Weights of a small image classifier.
Model: 7.46M parameters, 24-pixel images, arch vit, moe soft, num experts 16, layers 6, width 320.
Data: trained on retinal OCT scans (Kermany 2017), 98430 training examples, 14.2 epochs.
Rows from block 2 of a small image classifier, named by matrix and row number. Rows with one number within an expert belong to one neuron, the router's apart. Each number is 128 + 32 x the weight over its row's rms, rounded and kept within 0 to 255. All counts start at 0. Numbers have three digits each. After the name is the row's rms in percent of the matrix's.
Before each expert's rows are labels from the 100 images, of 14976, where the router gives the expert most weight on average: "strongest on" is what is common among them. Only what is clearly more common there than usual is listed. The data: retinal OCT scans (Kermany 2017).
# router: slot weights (model.blocks.2.mlp.router.weight, 32x320), inputs 80-159
# up: expert up (model.blocks.2.mlp.up, 16x80x320), inputs 80-159
# down: expert down (model.blocks.2.mlp.down, 16x320x80, transposed), outputs 80-159

# expert 2
strongest on: finding: choroidal neovascularization
router.4 120:160147157126162121088085161117089124187139088182136104079130147110115120117104125081139147142113090130171136083125089165187135112095184127144101149122128170136138131130164097158128176127159137104130113097159168125112145168078130105139108165
router.5 099:128082143120181076151079156126122119067128153158114157156112124145070144123141147142146076117156121082134154159199194089157143074130166049159149117126112095108099160118166121103117160094189157134092086122155124124095114131109124166151133131
up.0 024:128128114016128128128128128086128128128159128128026128228128128133128185128128128128113068128181119066128128128128128128128128154128128128128099128128128128128128128136128128128190128128128255128255128128128128128128128128128128141022128128
down.0 065:128128142128123177093095128126128115128138186128124128031128128128095151128128128093122128094255128105128128128128128077128128128128122170128128120030099110128128128128128161128086128208137128102128128128128149128070128044128118128128128128
up.1 027:128128128140128128128131128128128128128128171176100128128128109128169128128128128092128128128128128160128128128128128128128128128216128221128128128128128128128128128128128092082128114128081128128128128140128128128128128128128128128128128128
down.1 068:128168128120128128058115139123128107151128167134054178075116128134133167160077061128128128128128128162128134094143163128128128128054074128128100133037128128128128128128128119128128131128128128144080128128204129090188164134028128128128128153
up.2 032:128128128128156160250128128186128128128123128128128096128128128128128128128128128097128128128128128128094128128105054128144128163128125128128116128128150128128128128212100128119128153255128128175128128128127181128122160094128128128128128217
down.2 071:128065128128128076168128128149128128128128092077128128146128106086142097153128167158135199095128132157128167129128131128000132128098128128128128128070128146128128128176128128128128128243189128159110128128128128136128082128163128128128107114
up.3 027:147128128128128128128128128128128128128128219128109128128000128128128128128128128128128128128128128128078128128128128128128128175128128067084128128147116128255128170128128128128128128215128149128128128128128128128128128128128128029128128128
down.3 067:128121128128072128113128128128065191120128120032115145165128128128128052128154137128072128150133115130081129128064128132128092128128128128128128096180128143128122087128093128128128128134214085126128128128167136122055128141037155128128128128
up.4 128:133159127164169110161097131134128159183141126103129109100136124136092121135129137137030127124131124017103188178056125148132141139136115094113046152077202129078104125141124113135133135122144223119134088157129179149109151143193141117076108133
down.4 115:143124138202133112140138183075074143110110160201120125102130092138105147147128159147075152089143176132105132173148050185148137153108116118117136188115147128141077151070109145061130135149122129087103137156170137127094150114125147112114097168
up.5 028:128128128128128128128128128128060128128128128128128128000128056128128128000128128128135128128128128128128128128128128128120088128128128128128128128128190128128128128128128167128128096128128128128241096022128128128128128128128128128128131144
down.5 066:128057121128124130128117128129128128117128128128098063120128128125128134200128128128231097128128113128128097204128192128139227171090128115128111057170128128143183128128089127097131128124150123128114136128099128128090128128128128096155128123
up.6 024:128128128128147128128128128128128128128000128128128128219128128180128128128146128128128128128128128018128128128128128128116146255128144128128128195128255099128128128128042218128128128128128128128128128135128128128128128128128128128128128128
down.6 072:128131096112018161144149121079128128153128128128124150128128181128164097111088146128128186128128065128128096026111128128128128074128192128122095113111090128170128128128128142128140128082128094148128107128128090128091109147128166128140128122
up.7 106:105169132160170073123107151142127161165150128138146097108159105093087119118092122127051105125137116046135120138095134175150162128107159128117088109094173127111099097159141096118113094119092156152120117161141160174110198137192166120095059129
down.7 120:199156135079197145138129145115122128090092141138099144167116127172121115138104162150076182120144172222093141118123071100133117178168091130130106137123144157103112005119123131175128170128153164127149095173099111116174114107077191138105105178
up.8 032:124128128167128128128250128128086117128128128131128128128128109128128006128128107128128128128128127128128128008128128128128101131215128046128128154128119128128128128128059128128128128146031128066130128128128128217128128128190128128115128128
down.8 071:137128128128107000128000156128128128128128177157209057128128081151128186128128128132128141075128188168136128128123128128128120128128128128128128109124190194128128135128197123121128157233153128143000128128077090128128113128185128128096128128
up.9 026:142138127129147127109129049129033129117128127186128129135127127128255183108129255129128127129129115127128127128148129129121114129100114128127129128127129093113127129185127195109127255128127131128135129149128128128129169139129128128127127150
down.9 070:128121108072173128133128128044126082128128128134176128088117126128106128128123130128107128146128128060128128130013128126119177153195128149128097095102202154125127085101131116128028212126111128128172128128123121158128143131128129128173129128
up.10 199:131119155097135143097102137117190137180087109166150110108147202119120127153117104174179137071075124109093214075139125113149144075131156122156150089115113152170145167138179134164210122099188132132108121113154149153079120162068149111163142093
down.10 178:112130134072109186140144122177146184117150139110185133142133145163155120091126077157121206092092188143128179102115113124115119095146076182151076113131069161126110083128141129200138109047129119088054087125067159168144139112083131129113130073
up.11 023:128128013128128135255128128128128128128128128128128040128128128128128128128137123128128128128128128128128128128126128128071071154128128135128090128086128128128128154128128128126128128128128128057128128128128098137128128128128128128128118128
down.11 066:128116128128091128128041128113128188128128149128128208142000128128128063128152085128028128143128128066128083128128125128128196128093093128201128128126204149128084128128128064128128128166134114092155114148185128119128125198128128128128128116
up.12 030:019161010128128127128159143128128126106128128128128128128019128160135128128128128121128128164128128156128119128128102128128128160128136065156129128086137128158132175128128128112128126132101128128128128126128128128128132128128128128128128128
down.12 069:033128128142128128101128128120123128084062128123134180127132128151113128165128130135128098199153201159075188128145128122128117128123129100078152128152128128127128128107205144128128129044128128119077162128179128070128108175128128129128151128
up.13 158:167147181147082105168119127128127153164159114126121122115154104108070144186088133176092119115124124107101121183114171148153129113145089138138118161097185164121185053138131099136122116106159194135115116169111140128124102130129124159108099099
down.13 132:133053086132121067097112128110075150105097169188128131083128123212120116128063159100103094170127128127095145192145056197120099160160085117105175153140153148166118151099119128113126132134113154072164139110098194123115134091114143123132085150
up.14 026:128128128150128128128128128128128114128128128215128128128128128128128128128175128128059128128036128128128140116128022128128128128128128128128128128128247128128128128128083179056128128128128128064128144128091070128162128128128128128043104128
down.14 073:128128128118128218128153128128167135255128158128128048151027152121116153092128128126128128128137128088128128128128141128151182128161230022088128128131128174095005125033119128128132128156107128128138128128128196160128128078120132099116128128
up.15 044:128140128128071255183128128128131128128128130128128128000128080130128128117151128128131128128170092126128128129128128128128128128108128128096128128128128128128128128128128120128128166128125128128132128118128137128128141078128127128122055158
down.15 073:000080128128161079155083093097158097047128144168128067177128110082128128147128071139128144128128128231128128128188088091128165136090222128115182128092128128128123087168131141078128128057064128128085128144128098177128188128128167128128128103
up.16 217:089158148154128108141110147105132157141143088107149117111164130082068111133068126134088145104128181108157145138106167146162162089130137074145073167121148128055100068142172063122128124118128174197082106148183153119118155183153147126117116109
down.16 157:145119139181125127132142128150108157109123087140096152158125062162126121121117192159024209121103169141089130122157088136114132139147072110145136138138193185115097058043089127156143141123144115129113107217098136080164117116127225136061093158
up.17 026:128128077128128230128128128255101128153128128255128128082128094166109128099128128171128128128128128128128145128135128128221128128128128235128128128128128128128128128128128226128111128128128167128128128128128195225128128128128128128128128136
down.17 070:164111171128128128136125115096221149128128128200128175128128141091123128109061086128186109162128128055128145131128132128128128116128140175074128034128128070128255128165128128128171097076128145137128128128115128086128092118147173130148171128
up.18 230:123181129190129110193126152123123139157116108105127120124155122128099100115111129133039116122106138111111147198087140156141160132144108113110086158110200138089098108131130088143125120123107199138128102158139167127103145130170150133071073132
down.18 183:151134150188141069163114155118109115110084167163104129120152100128104118141140209118028092131162106143137121153147039165116136140126161133070136129144161125143079158083047166091086161137117148103184103150119178123144135126129172138090087133
up.19 123:078143105155099111150120144123123141159143132101153123131174126128101096127129151123077126127148127100094166157083136182148144141133098103110084155114184121084123111168129106134111116128103147134123129161152169138134159119158149092067125142
down.19 120:246120140146108103112129148158084124122118206167124112163128057159143119209109160090080187129153082142078170142146073154189142144154081163131106149155191187144104167118091120131135169101160133108138114148129137197123112101117178156120090138
up.20 025:128128128128128161137128127128128128056128206128128128182128142180128128128133128128128041128128079128074003128128079128128128128128128128128128128128128128100128128128128128128128143167128128065128128089061128128128128131090128072128128128
down.20 064:162066113111076193128128128128128156139128172104128115128128128108141128128110128128128134121128128128113128128128160124128128128128052006128128128128128162128128088128143128075122095153125082128187127103128103128114103094104128170128128162
up.21 028:128113101128128128128131128128128123128128128128128128128206128128128118087128128128069128128128105128128000128146100128128128215128128108128098128128167128128128128128128128128128177181128128128128116128128128128128183128127128128128102128
down.21 074:127128128128117128131128129128146128095157128128128194138128128220129128000030148100099128128128128165153174130128036127166127143174137128102128173128091118114097128062128072128128128128128170089128088097121118135083078075128166128128128185
up.22 018:128143128201103112128128128128128128128128128128128128128128128128128128128128128255128128078128128128128128128128128043128128128128115128037069128128128128128128254188128128128128128255128128211255128209128128128128128098128128128128128128
down.22 064:162128128135092128128082191128128128128147128150109126128128128142128255153070140128184128206128072128128147128128128128119128128128128128128128145128104128128071095128128095128000128089128129128153051128146078128128128129128090128128128128
up.23 210:131071157110144118078093074119138122061152173166143157125069135102117162158103127193155097108109139127113137110156126060136099072114161128157141137159101114130152152149166215128139100123131126083094077100039090140096092086099112139191154100
down.23 152:179064122122137127108201121117110104104057168164118147134087119165179150084113168123113151151147118126146114169138024101107129103151111120072111113156109129106061114124094147128084136150134144044122130178078055128137133116111142125108131140
up.24 023:128128128128152111128128129131128128128128128128128128128128128128128128128128128128104173128128128203128128128128128128006030128128128128128041128128128128128128128128128128128128089128058128128128128128128128128128128052128146128128128128
down.24 070:128118033159128192128114205084082150073128109128128019128089046136201128128155128026128159128117161128124103128128151147133128128178128068128128128022128189137112137128124128128051095255128122108139191128131115107128139128128189143120128149

# expert 12
strongest on: finding: diabetic macular edema
router.24 116:137113144123116151099148108122136108161108143096168169125088156080142067143159107113197129110118183103097168132152172154112099085101149113166115173150045118139124182140158175184155093102114131035093083105118090120115058155127100154178184127
router.25 092:086073130144117103182105115140141139123133131083139180157145153145163128133070219106097111114101153145105136129177069164111096171155090122168093114174100108136184111165153174111057086116099163161144119073093125116088057089135151118074080085
up.0 096:117130225121129093129127108027113188142244127128134141113127060102135130139049132161059112132128146135139106174210175142135098119131122151140146130117109182136194216126145123123070118117127103178117203152135113113147145130153126187142126104
down.0 112:180126119130167130144163117141054161041120133136074144132120099170080129088094184095129058094127117115124106180138136109068112121126189101183123128135122148123111162127109122122125134169107102103133135238031123163124106127136201131122137128
up.1 234:126105171096104187105099094122158074153153138147153128091110169106167145140152116153159166099055160145091174079120133111186139117094122167159108151116093145157165177155158178162180129110142073118097087047067098187100092144117116137153189098
down.1 156:185103111090129168165138110175130144064094138180158180162136127155135106109136129191116147138122125133205105124144077094120124091118147211130029184133118137135144125127169161139133202126089130144129133129091099133134136109125183166146155161
up.2 047:128128128128128203128128128128128128128128128128128128128128119128132128128160128255128128037128128157128128128128128128128128128128128085050128128128128128128128128128128157072128128128094108128128228128128166128128128131128128128128128128
down.2 082:118193114109117128128128180128128116128025128061128128040107149128128147128128054100107151097065099128083196116060128115128128128128128128128072128162128128128130147128120138184128128128128141119128128113092120128128128128128128123173128128
up.3 038:128128128128128128128128128128128128128128128128128128128159105128128128128128128128128128251132086172128063128128128128128182128128128128184128129128154128128128128128128117108128128128128128128128128128128128128128232128132128123203128255
down.3 091:217128074128128142079128128129107128138128128101128162106164100128128128128110128128128058128128202128167128193069138093092128128128124128128101240105128182082128128128129128128128128128136239129135082128101109128128128142128128128126128142
up.4 038:128128128128128128128128128128128128128128128128128128128115128102128128069128128128128128115128061128128128128074128128018141128128128101128128128255128128128128128128128241128128128128128139128128128128091128128128128128120128128128128168
down.4 088:128128128128104148115168128128128130185128124128128128128128106132117175128128104168128105093129105167160128128128112128000150060128128076128178081120166136128128128103128161128112128128088128128176128128128128111109000103189128128111095128
up.5 239:104098192088082166097109094126178115114172127160152154092114153089132127152160105117139159085076165139106167068138135117155110119086128171175115166105069177150191137151151173171167123105143070130091105110094098152121112138123111134158142082
down.5 160:114053134067141166116190059177131115074093137190130137166095108115162131085127142170106146118124121141122100119147103069127119040121116133130085132154125128142164153127119151137159152165135171124158098130085098137172109121104135164147211147
up.6 107:096024112123104107129187121143119168094135182106128177141118099126158148195132145136109120144144127128149102149223135163086092150129119255128132136129129093131198115125075133124077130207056120111128151189115120117191126074149134155126108128
down.6 109:214130164118143116129129129137075147110097136136060126138084121128147159155072201126120114146144123125115110135196124113133152117167115167098137083132148114126076193183120129118125167138112129158142057147029126181146186120137181076116107217
up.7 044:127128112116127124129129127129122129119132127127127129159129126130064129127000065126118117131130066255129234129114128132090127129192138144126129122127130170126127157129222127100127127128126215127156129129128127128129069143131129136127126131
down.7 080:189127094149128125128140050128082070153144128128129174188128122127128128128127128196129059070088128128128060127172152089129119128127167129214122196128128157132138128065129128088128128153128103045180130128075128137160136148130092108128128127
up.8 112:068119099123119134116148113189128132138167140024128201161072121122153163074124123076122126134158130136179051172170149168088072168143111139134121147127122082132134127087125098120067104175083118138121163183064114121180121059124129153116170130
down.8 111:128132112131136130220155121147132190064088135145124223124092140158152093116117142137126094144146143152209110132139136115066109139134115113127132106099192116141123140114064165118107135145139111128138053128097098124156153084137104117118140129
up.9 043:128130140128128128128128032128128128030128133110128128128105124222128128128128095125096128128128118128128128128129128128128128128192128119128128128195128117128128128128128128128128129128128128128128089128128130202129128128128128000128128196
down.9 091:127193128128065253128128128128130127147128103068127128124130128128140147128128128088128095066117117094198128128145128122126128129118128014128150154127128128126167187128128128108128184128128128082128165128128128128107134126132066128106128128
up.10 044:081128128128128128128130128234128128128118128221128128151133128128128128128089128128128047111128128128120128128128128128128128128124090128128128128040128128128128128128128113128116128128060128116255128255128195128128128128149128128128128128
down.10 082:245128128128132096064070094166109128185000110189128128128160089139138128128128128128170128128128128139128147128128012128168128128097155116128128189128128098128128178128128131128147128071069098128128135165131159128128080142176128192128089128
up.11 130:138119179100089167089098096117156134157154098129158077133131169104175106150091102132156169123080139169112170111107177111176149101123100155135105187086125144163165095133172129170197117098179114158115131115119121161114098157067106118155157077
down.11 107:115115089101123230094127094124116143050156166206128103141148105123087121132220142192131161145111148091133126096139098098146122101138124103160079169132084156104153127127125078132150246051164133187108137178059125101130128125123136140107185123
up.12 137:090123121122106121118155117160101158125153121050130139170112110128131147130111126056116129125145142133200071205155148221134108126123085139137107145120114058130137096110126112148076111149082064169116161233125104127181114068124104155126136117
down.12 115:155104114160155131151167111173146058125103113103101099137122086130136120116127152085084126171193107139167111143144138118126079155104107134108120157102129116128098126121068125046112231150125134133128133126134190125211200085129143122069141131
up.13 115:114133120137069198096128084159138086163128205171107154107091136149198136119187125120136131134118127158098153051127135109133110144133112122190127174116115157133183212122138196127174156111115130118135079064095109143126094130127120128129139153
down.13 135:144118124102113174130136127124123107030045133123130153189122177113196133157164187090120146068123126131128138132171109079112122076056159169131069152132118131115153103129133134155129100106140130121164117131084083136129099081122139144130142134
up.14 156:069113123135099116113156106139123174080159105087129153157126095109106141124122161087115120151148148123161101165167137232150121132135088158128178139111133150104153079110096066122067124171046103173125186181124110119157133073141123212124123123
down.14 113:175106069144150145136145111194100143059119138203125133178128094115149124068126149129129127150138101120179088164156143036108063187143126087162117112133140112152074094134102146185107188122153137135144110114101111125130164117159114131115133138
up.15 044:176128128128128128128128128128128000128055116128128128128128128128128128060128064000128032128129128128128132128128128203128128128128128128128128128128166083000128128128164128128128128128140128128128128135040128128128159128061128224064151128
down.15 076:128185128114162128098128128128123114161057058128128128088147071043046128150175159128128131128240125128128142135073128150128125128128128128205092128128119128128128109117098163128128128128114128128128094128111128128128128128128123128128146163
up.16 043:124129125131131123128129131191125000128255131128123128134130121131125129121212063129123082138128126127140113050133135136095129135131130127126153128133131132209126129124104128125119130193117082127130125128131129122134129081132186128124124130
down.16 075:128127128127228062130128128128000128000128128183118113116128127130179090131171128158175130128128129128126128109130105141090160119133056129128128180128133128128128143189168043163078128128128109126135127128128106128127088128128112128128118126
up.17 046:215229128128130125128128088134128136128091128125126129129200128128126129128127128128117123129128129127131125133135128131128129128127119128129128113128128137255128129128128130128127128171100130128128128131088135025212129128255122132129107127
down.17 091:255150137230108128069129127129126133128129089127179149140190112128128095128127143168129127074128112128126125127163087129127050129128115160128114179131127127135083189127189141128127128099133128110146130138128092139129116127143076144127128127
up.18 043:151128127129128128129129128129127129128167210127083255129129127137127128127129129129155121129129127125128128149128128129127128129128127127102128127208157128127127128128127178126127192128128131128130184129124128128129129000129128131127127177
down.18 086:128128170118128128212171107128128145128096128128075128151128128085076128128175128128128140128120139139102084170128128128098154128052159182128128128079200051126104168128085128222104128097128140128132128166223128128173128133128118138112128158
up.19 039:128128128128128000128128156006128128152128128128105128128000128128177128128140152149128128128128128128083120128186034093128128128128128128128241128128128128128128128128128128041128128128019128238128000128128018248128128128054128128128128175
down.19 074:112128128131094168059128132187128128166128150088191118128092128128121128102113109175128134128188175164128128128128144157128116128128128128141147065159136128145128128094128128128128128128088128128128128128022198086128111189106078064130128128
up.20 035:128128128052075213128128128128128128128128128128128128128128128128129128128128128111128128128128031128105128138128128128128128154128128128128128128128138128128128128128128128128128078154128060128128201128128128128128128219128128128128128128
down.20 074:120134144191060221128128118127114146128109141192128085128128109107128141128128121138013068131092128128128128128128147128128128128128128097128061133128149128128128094133140122203085128136240128128128128083128148102129091134124105128105128128
up.21 045:230128127128128128128128128128128128128128128246128121128128160128128128128128128128128114128131128128128128065180128128128046128131128128128128128109128128128128128128104128128128128128128128128128128147128128177128128141226128128151128128
down.21 089:124107182128116128128128156229079128124076152137128128128021158157112128128128128128128167069128128128128128128125118128128133090213052128122104128128122128061169128128088098128061146166128000135128159165128132130127128128128128182128119128
up.22 112:147140132130147129108115144087136043120129245150117139072117143149127134143104133096109079123124138141128143143165116085144110118119180119128158085170133179130125233123132154115162155114121151081114119035123120148114097156114116142134119149
down.22 107:129148112120117201137153064142140145133100113114142127176167166074143129117135124137146144127174124135098150136127131122074148131157100114167112136111081085126140121212089128162086112063128126117134148122065107166181124147121176125175171143
up.23 041:128128114128128124128128122128128128128116128128128128183128128128125160152128128128128128161128128128128213128128128128128128128128128128128128000128128128137128128128043128114057128128128128123136128128128186215128128128128128128083108128
down.23 074:128128203128134128128128139087126094037126128245149128034128128160128128128093128128128128128128128124128128091128181128067136156191042128128128128146128128105184128088104143128165090128128160140128061128128128128091196128214213134163132128
up.24 242:134119136095121163108083076125143076149129152150145121097070166119162129132128103148144182124100151129093171081107133096145104114100136146148086154122095135153180184161159177153184119109127106096124080090079105177109065126127129127148165114
down.24 142:155116125095124139128144097131130141016104133154128127184135128121150061161146199183102150106125129135164079121144115092121125088094122147131076156182117126126187125113097159139146150126143104082188105124022086152114129088115148160151160104

# expert 7
strongest on: finding: normal
router.14 102:092129138173164106125147140131122049156134168105120120085079115158092112115112154095081134129172081201074151136132113065129113175113153144065110116162144147149128170123129120078125159129141132103158127163162156186128162157167150123073128158
router.15 155:128080152106098073119141076140110194090123143146136141126117101121082140142143175145122075097119163073124121153156129123091088114099102179149120185146127098146143146109140146078114137124125131111100110210086110116101085091093079168173154108
up.0 043:160147151154142159132133145096092129107113124153075133160153118152126125129170181109077127126159114127124130130136092223162255144184156155069109105107170126097116140128083128139147136147140134083148118159144138127129131126140138129114109158
down.0 090:098101134130123126092081078116115122126143069159124092129128096133124122128128132161119129103120143248198160075160119161189136163128149119164201126146132139112105178116185136121130055119171137138074082170132063125089121136115153104115093161
up.1 032:202128128128128236128128066128128128128128135126128128128128128142128128128128019118128128128128128128128128128128109128128128081128128128128128214127128128128128128110128128128128128128128128128128128128128128128128128138128128120128128128
down.1 069:062128113104128128157171127128128174174128221231128138000156139128145128159128100128128128128165149128100128145128128147163072128128219128128128110128099128128121085128095128110142138128114091128128128102090095128152121128147128091128069060
up.2 028:128128128128128128127128126129128129128128129123128128128128128255081126128129128194128100131128112128255128128128128128128128129147122128128058127130127126019128128128139128127128128130128128128128129128127198183130128251093127128127128079
down.2 078:130126090189132122126128162118128130119160162129129130128102125128095130129107131128178125128128128162126165000123129130171147164217120128129130147179123076108128131125119197110105071216177128126129174131126128128159109128128071130136128126
up.3 034:128128128128128128128228128128128128128000128096071128128128116128128128128128189128139128128128128128128128128128128128128128128128128128128090128128128128128128128128128128128122128211128128128128128154128128128036147041149158128128128128
down.3 066:128128115106184128128110128157128153128142083128128166151104167193066128208128128128059050128128128134085135085196071104128128128128071231128160128039128097165128128063128116128128128149128128161149128128141084128128128128128128128159128131
up.4 031:127126127126128128128129062133065026105128129128129128128127201184130128128129128128130129128128128129140128127128128183171222128128155128128128020139188128129128128128128129127128128128128126173132129127127128128128139004128176127128130128
down.4 072:105128128066128148128128128156128084070128128201128128192128128128066145183236108128128128176128128128128054128183128128128191128128128128128201136070128128105128128128102096128176128120123128128158150128141128060128158128078135109128100128
up.5 030:128128080128128128128128141128128061128128128064128128049128128128128128128140128128128128128128000128128128126128128128128128128128128128128048128128128128128128142128128128128164242128128148128128128128128170128128128128128128128128128142
down.5 074:128128128128139127128111128128150128215007161128128137105092128167077102099197128128128130137124128136128128136128128128131128128114059128138128106128111045195123118128163128134128128128141039128128128068128112128164202128128070143143128128
up.6 241:126106189098097153083142104109146179128181104128146154125116142094107115164120078175175172103029168136117098126140177118140112071091092177176109146082107132192183097160167116184136112070128100154099142170110109126114085122070055150169158103
down.6 187:105111125117180124103099144100122131187145149121140134098110072203130108131118121165053130175129071064145142137137125147148127136069232122054206086207127140071134204087137116087073099117119115091127106121106111126102127115169205128168102115
up.7 027:128128128128128128184128163128128128128128128128128128128128128128129175128140218128128128128128084128128128128126128128128140120128128128128128128248128147128182128192128050128128128128128128128128133128128255128230133128128062048128151188
down.7 075:128202119128128137154171117085128128128121088175031128068162128089128137128128064128128128128021128128114128128171109087128128128128105128128128138128107087072128018128103121196066128079128156128073128128128128126128128128171117141128128128
up.8 050:164214136217166125152115156107099226059123116159109102124165108155089118138118175126100112123121080108085147144132131154106181125128187088075051100108187120082090137118162176150162125132120154092134099145157154145129120147145147138129097144
down.8 090:137097125092119079111118184108112143171109125140168135144140117138152130133123134099108118125119107126052130054134116124230110137146117069121112139142141190129069139078147142125138150104127144118063047141134147126106063125075132141132116074
up.9 056:151167128110173125147131155145088106115114128142124128163209120158123125128130181098115123141148015121091131130121119149089185150144158069000098106151150112089096145128077131000139139145134141072145119132206138124113130122165144126111113150
down.9 077:135133104138112135072106154096123153101136132160164124124139125155112171139131136133026126174054125139148145108166054112111134105126122119138132226129134134123112137127167137139223151084138145126148106069168081127118179138183101188137125171
up.10 100:131132158117101161129124108098133144168149066105099139095168113115125124102129094132125104105085146129064182148141142140134126154136127103141071124118104134142142109099092084184174124111123171143115139150165187090158116140107102146134135108
down.10 107:151134128220148127148146159135103144105121151140099144145140097181113084097112113151101151149176131037092153133137132136096127103129105130073132096161154089102182145098077143071061065171089138130154100123128128079132118091141156138125159150
up.11 047:139141128141136127129131136134111129113119127138143091158143109179127125145128153115123127130144052127000128129014128080109144133136145177091113121114140121026118175130097128130130131186131149102137120132139136128128129123134128128121114246
down.11 081:089128125126126126131139153119128136135121121132123127130110128153133149126123177127123130117137142149126103122128088115131134129152122150084140131166113139121137128130183127133215159215138096134124108144086125126120044134117109105134129127
up.12 030:128128128128218128128128128128128128128128128128128054128231119128128128203183128128128128128128128128128128095128000128128128128128128128128128128128128124128128128128128128128128128128128128128128128128036128128128128128128097128166128128
down.12 076:152145128128075071128206061109128128128128128128128128111169117135118116127155128209128200057178076128124096128128207128212126128129128128096128152128128145128128134142117134128128128128128128128136128090128128062128128188128000128134128128
up.13 029:129127188130128114128121129181127127128127129196128121128128224129132128079128129000127127128009126048174128128128127128128129118129063127127129128129128129127120129128161128127128156128128063034130128231181128128127129128128128128128128134
down.13 078:128098176128128138159052163128070196128128143128128150088128128128128126121088138159128172122103128201128128128188128037128128036128084128040128128128140118151128155128128181127176128127128160160128128079150144013100064128143128128150128128
up.14 025:128128128128128128128128128128128128128193128093130132128128107128128128117128128128128128128128128128128128128128128247128128128128128115128128128128124128128121128128128208216128128155124128000113154128128128128128128142128128128128128128
down.14 074:158124128139207190128122128125141128068128128168128128117128150191128131036128128128128128128152128128128000128128101074127128128130117128219140128232128128117149132146128128128121110120128128128128115083169108089040117128119125128128128128
up.15 208:136113151106088092126173113186108171073154101127150151144097123119075144181105165127121121105119152114145041128155161133046101097118118147158099155123122062132142104171147156080115112134123108155116113153113097134132095098109097152148169090
down.15 183:109120144126149112101129142096140125151147135131141147103086106254126143146123124172045131135133034048137195129155133131144103150105219124118168102189123135021144182100132122122091094127117110100128119090113095128083123122167173137202102120
up.16 028:128128238128128128128128128128128128128093128096066128128128128128128126128128128128128116128128128128128128128128126098128128128128128128128128128128126150128128128128105052128128128128128128128128254169128128128128128128128128128128128216
down.16 070:131128115173103128197115128210122128128143128126117156128083128225255128124128128197170205128128128150128106128115115124128158128098118128081128120128128128152112111128128096128128128128128128128155130128128128128128128241128151104128060179
up.17 047:115128141128128128207128128128156031132128128128128058128128128142128128040128128128128128125128128128128128128111128128128183128134128128128084128141128128128129103128128128128168128128128200117128119128247128128128128128128139128128128128
down.17 080:128110128103128154124096149128119151152090128128060128128218119128128128193134128128070128128128128166128185088128104121160128128128129128182140088111128132167166100113128082128128183128128126126128128143128096155108142128074173100159127073
up.18 062:105166140152153143138118159112097141103126116144114129144169107139104139132117149101107121125142079111098144141134136168110244126128163098079094138101169077087000130118101117147123119126121151085127109144152148119148118158140127137121106133
down.18 086:137131132145112157101137053102064226132126139141136150086165096156116087135098168125111213127115119129108141130132095130149134192122168080144203135202142145150135140133162133131144149113200143121129110140119105130112123149118128137149185137
up.19 029:157128128128128177207128128128169128128128128128128128128128128128128128128128128163128067128128128255128128128052128106128128142128128128128181128128128128128128128128128128128107128128128142128128128128128186128128128128128128128128128128
down.19 071:128201128128143128128128078128097128194086097112200070143128128128128128128128081128128128128100106128152212128131128128113128128133128128048081119128120126090128125128089128050128255128163128123128128128128164166150128128128128133133125122
up.20 028:128128128092128013128098089080128080128159128128128190128128199128128128127128178128128128198128128128128128128128128128128128160128128017128128128128133128128128128133115128128141128128028128128128162128128013178128128128128128043128128128
down.20 074:128208128159120128157073128128128128169126128128153128128083098087128128128146177088134148122181134107128128128193209091123230100128128204128128187124140119128229126166128128128128143128128128167128128122128098128128138118114184138128128157
up.21 081:255129081149128128127189150123099103128113150158130128107133157120128068130138140193157129145128123170098066128120107127107102104128150121128109077128138101173161151197128184127130128128156127122142165117139150173000129107129128106082128147
down.21 128:128105128130128069113180156101089134128120163122142118142084127168103117134123128117094116136128071104128125118137085081214132128128230134128206106175128089095128249128127127128057106110129137122149128122125077124094128136178166129158107128
up.22 040:128128128128130131128128180128128128222128128128128007128047128214128059128153128226128128128128126128079128128125086128128128117128128128128132072188128128128126128128128115098128128128128128128128128128128128128128128128128142128128128128
down.22 086:128128104128084128142128169116103095128128101102128093128128125128074128112129133093149128125128165128137128128128128167178128154128128128058128133115128128128206077128168128116128128128082128128167128104055138139183128079121128089158128128
up.23 029:024128128121128128128128064128128128255128140079128000128128128189128128128128128128103128128128128128128128128045128062128128174128044128128128128128128128128133128128128128128181128128128128216128215055128128128128112253128125128128128128
down.23 082:120128128062128128128115128128128208128128128128177128110128128255132128128169128128128160129115140133128149202128128161228103128128127128065128098128128128128149128046128128128128128138128128085106152128214128113128128072128162128143184128
up.24 050:136144127145197130135131171124088127128113135137093127160134128148124129120135157115121153159145127122127128192119121137113226143140153099057116126119162113086044154139098230121137140158129137098139119127142141137144136063147151125006112145
down.24 086:138131128145125136115118140111121145133112152164152181149135126155145150139105132145170107169121101128123130120131111106185136115215090128128153138135038206126068134114134139131239111120102140165078098129073111128114122067144158096136126161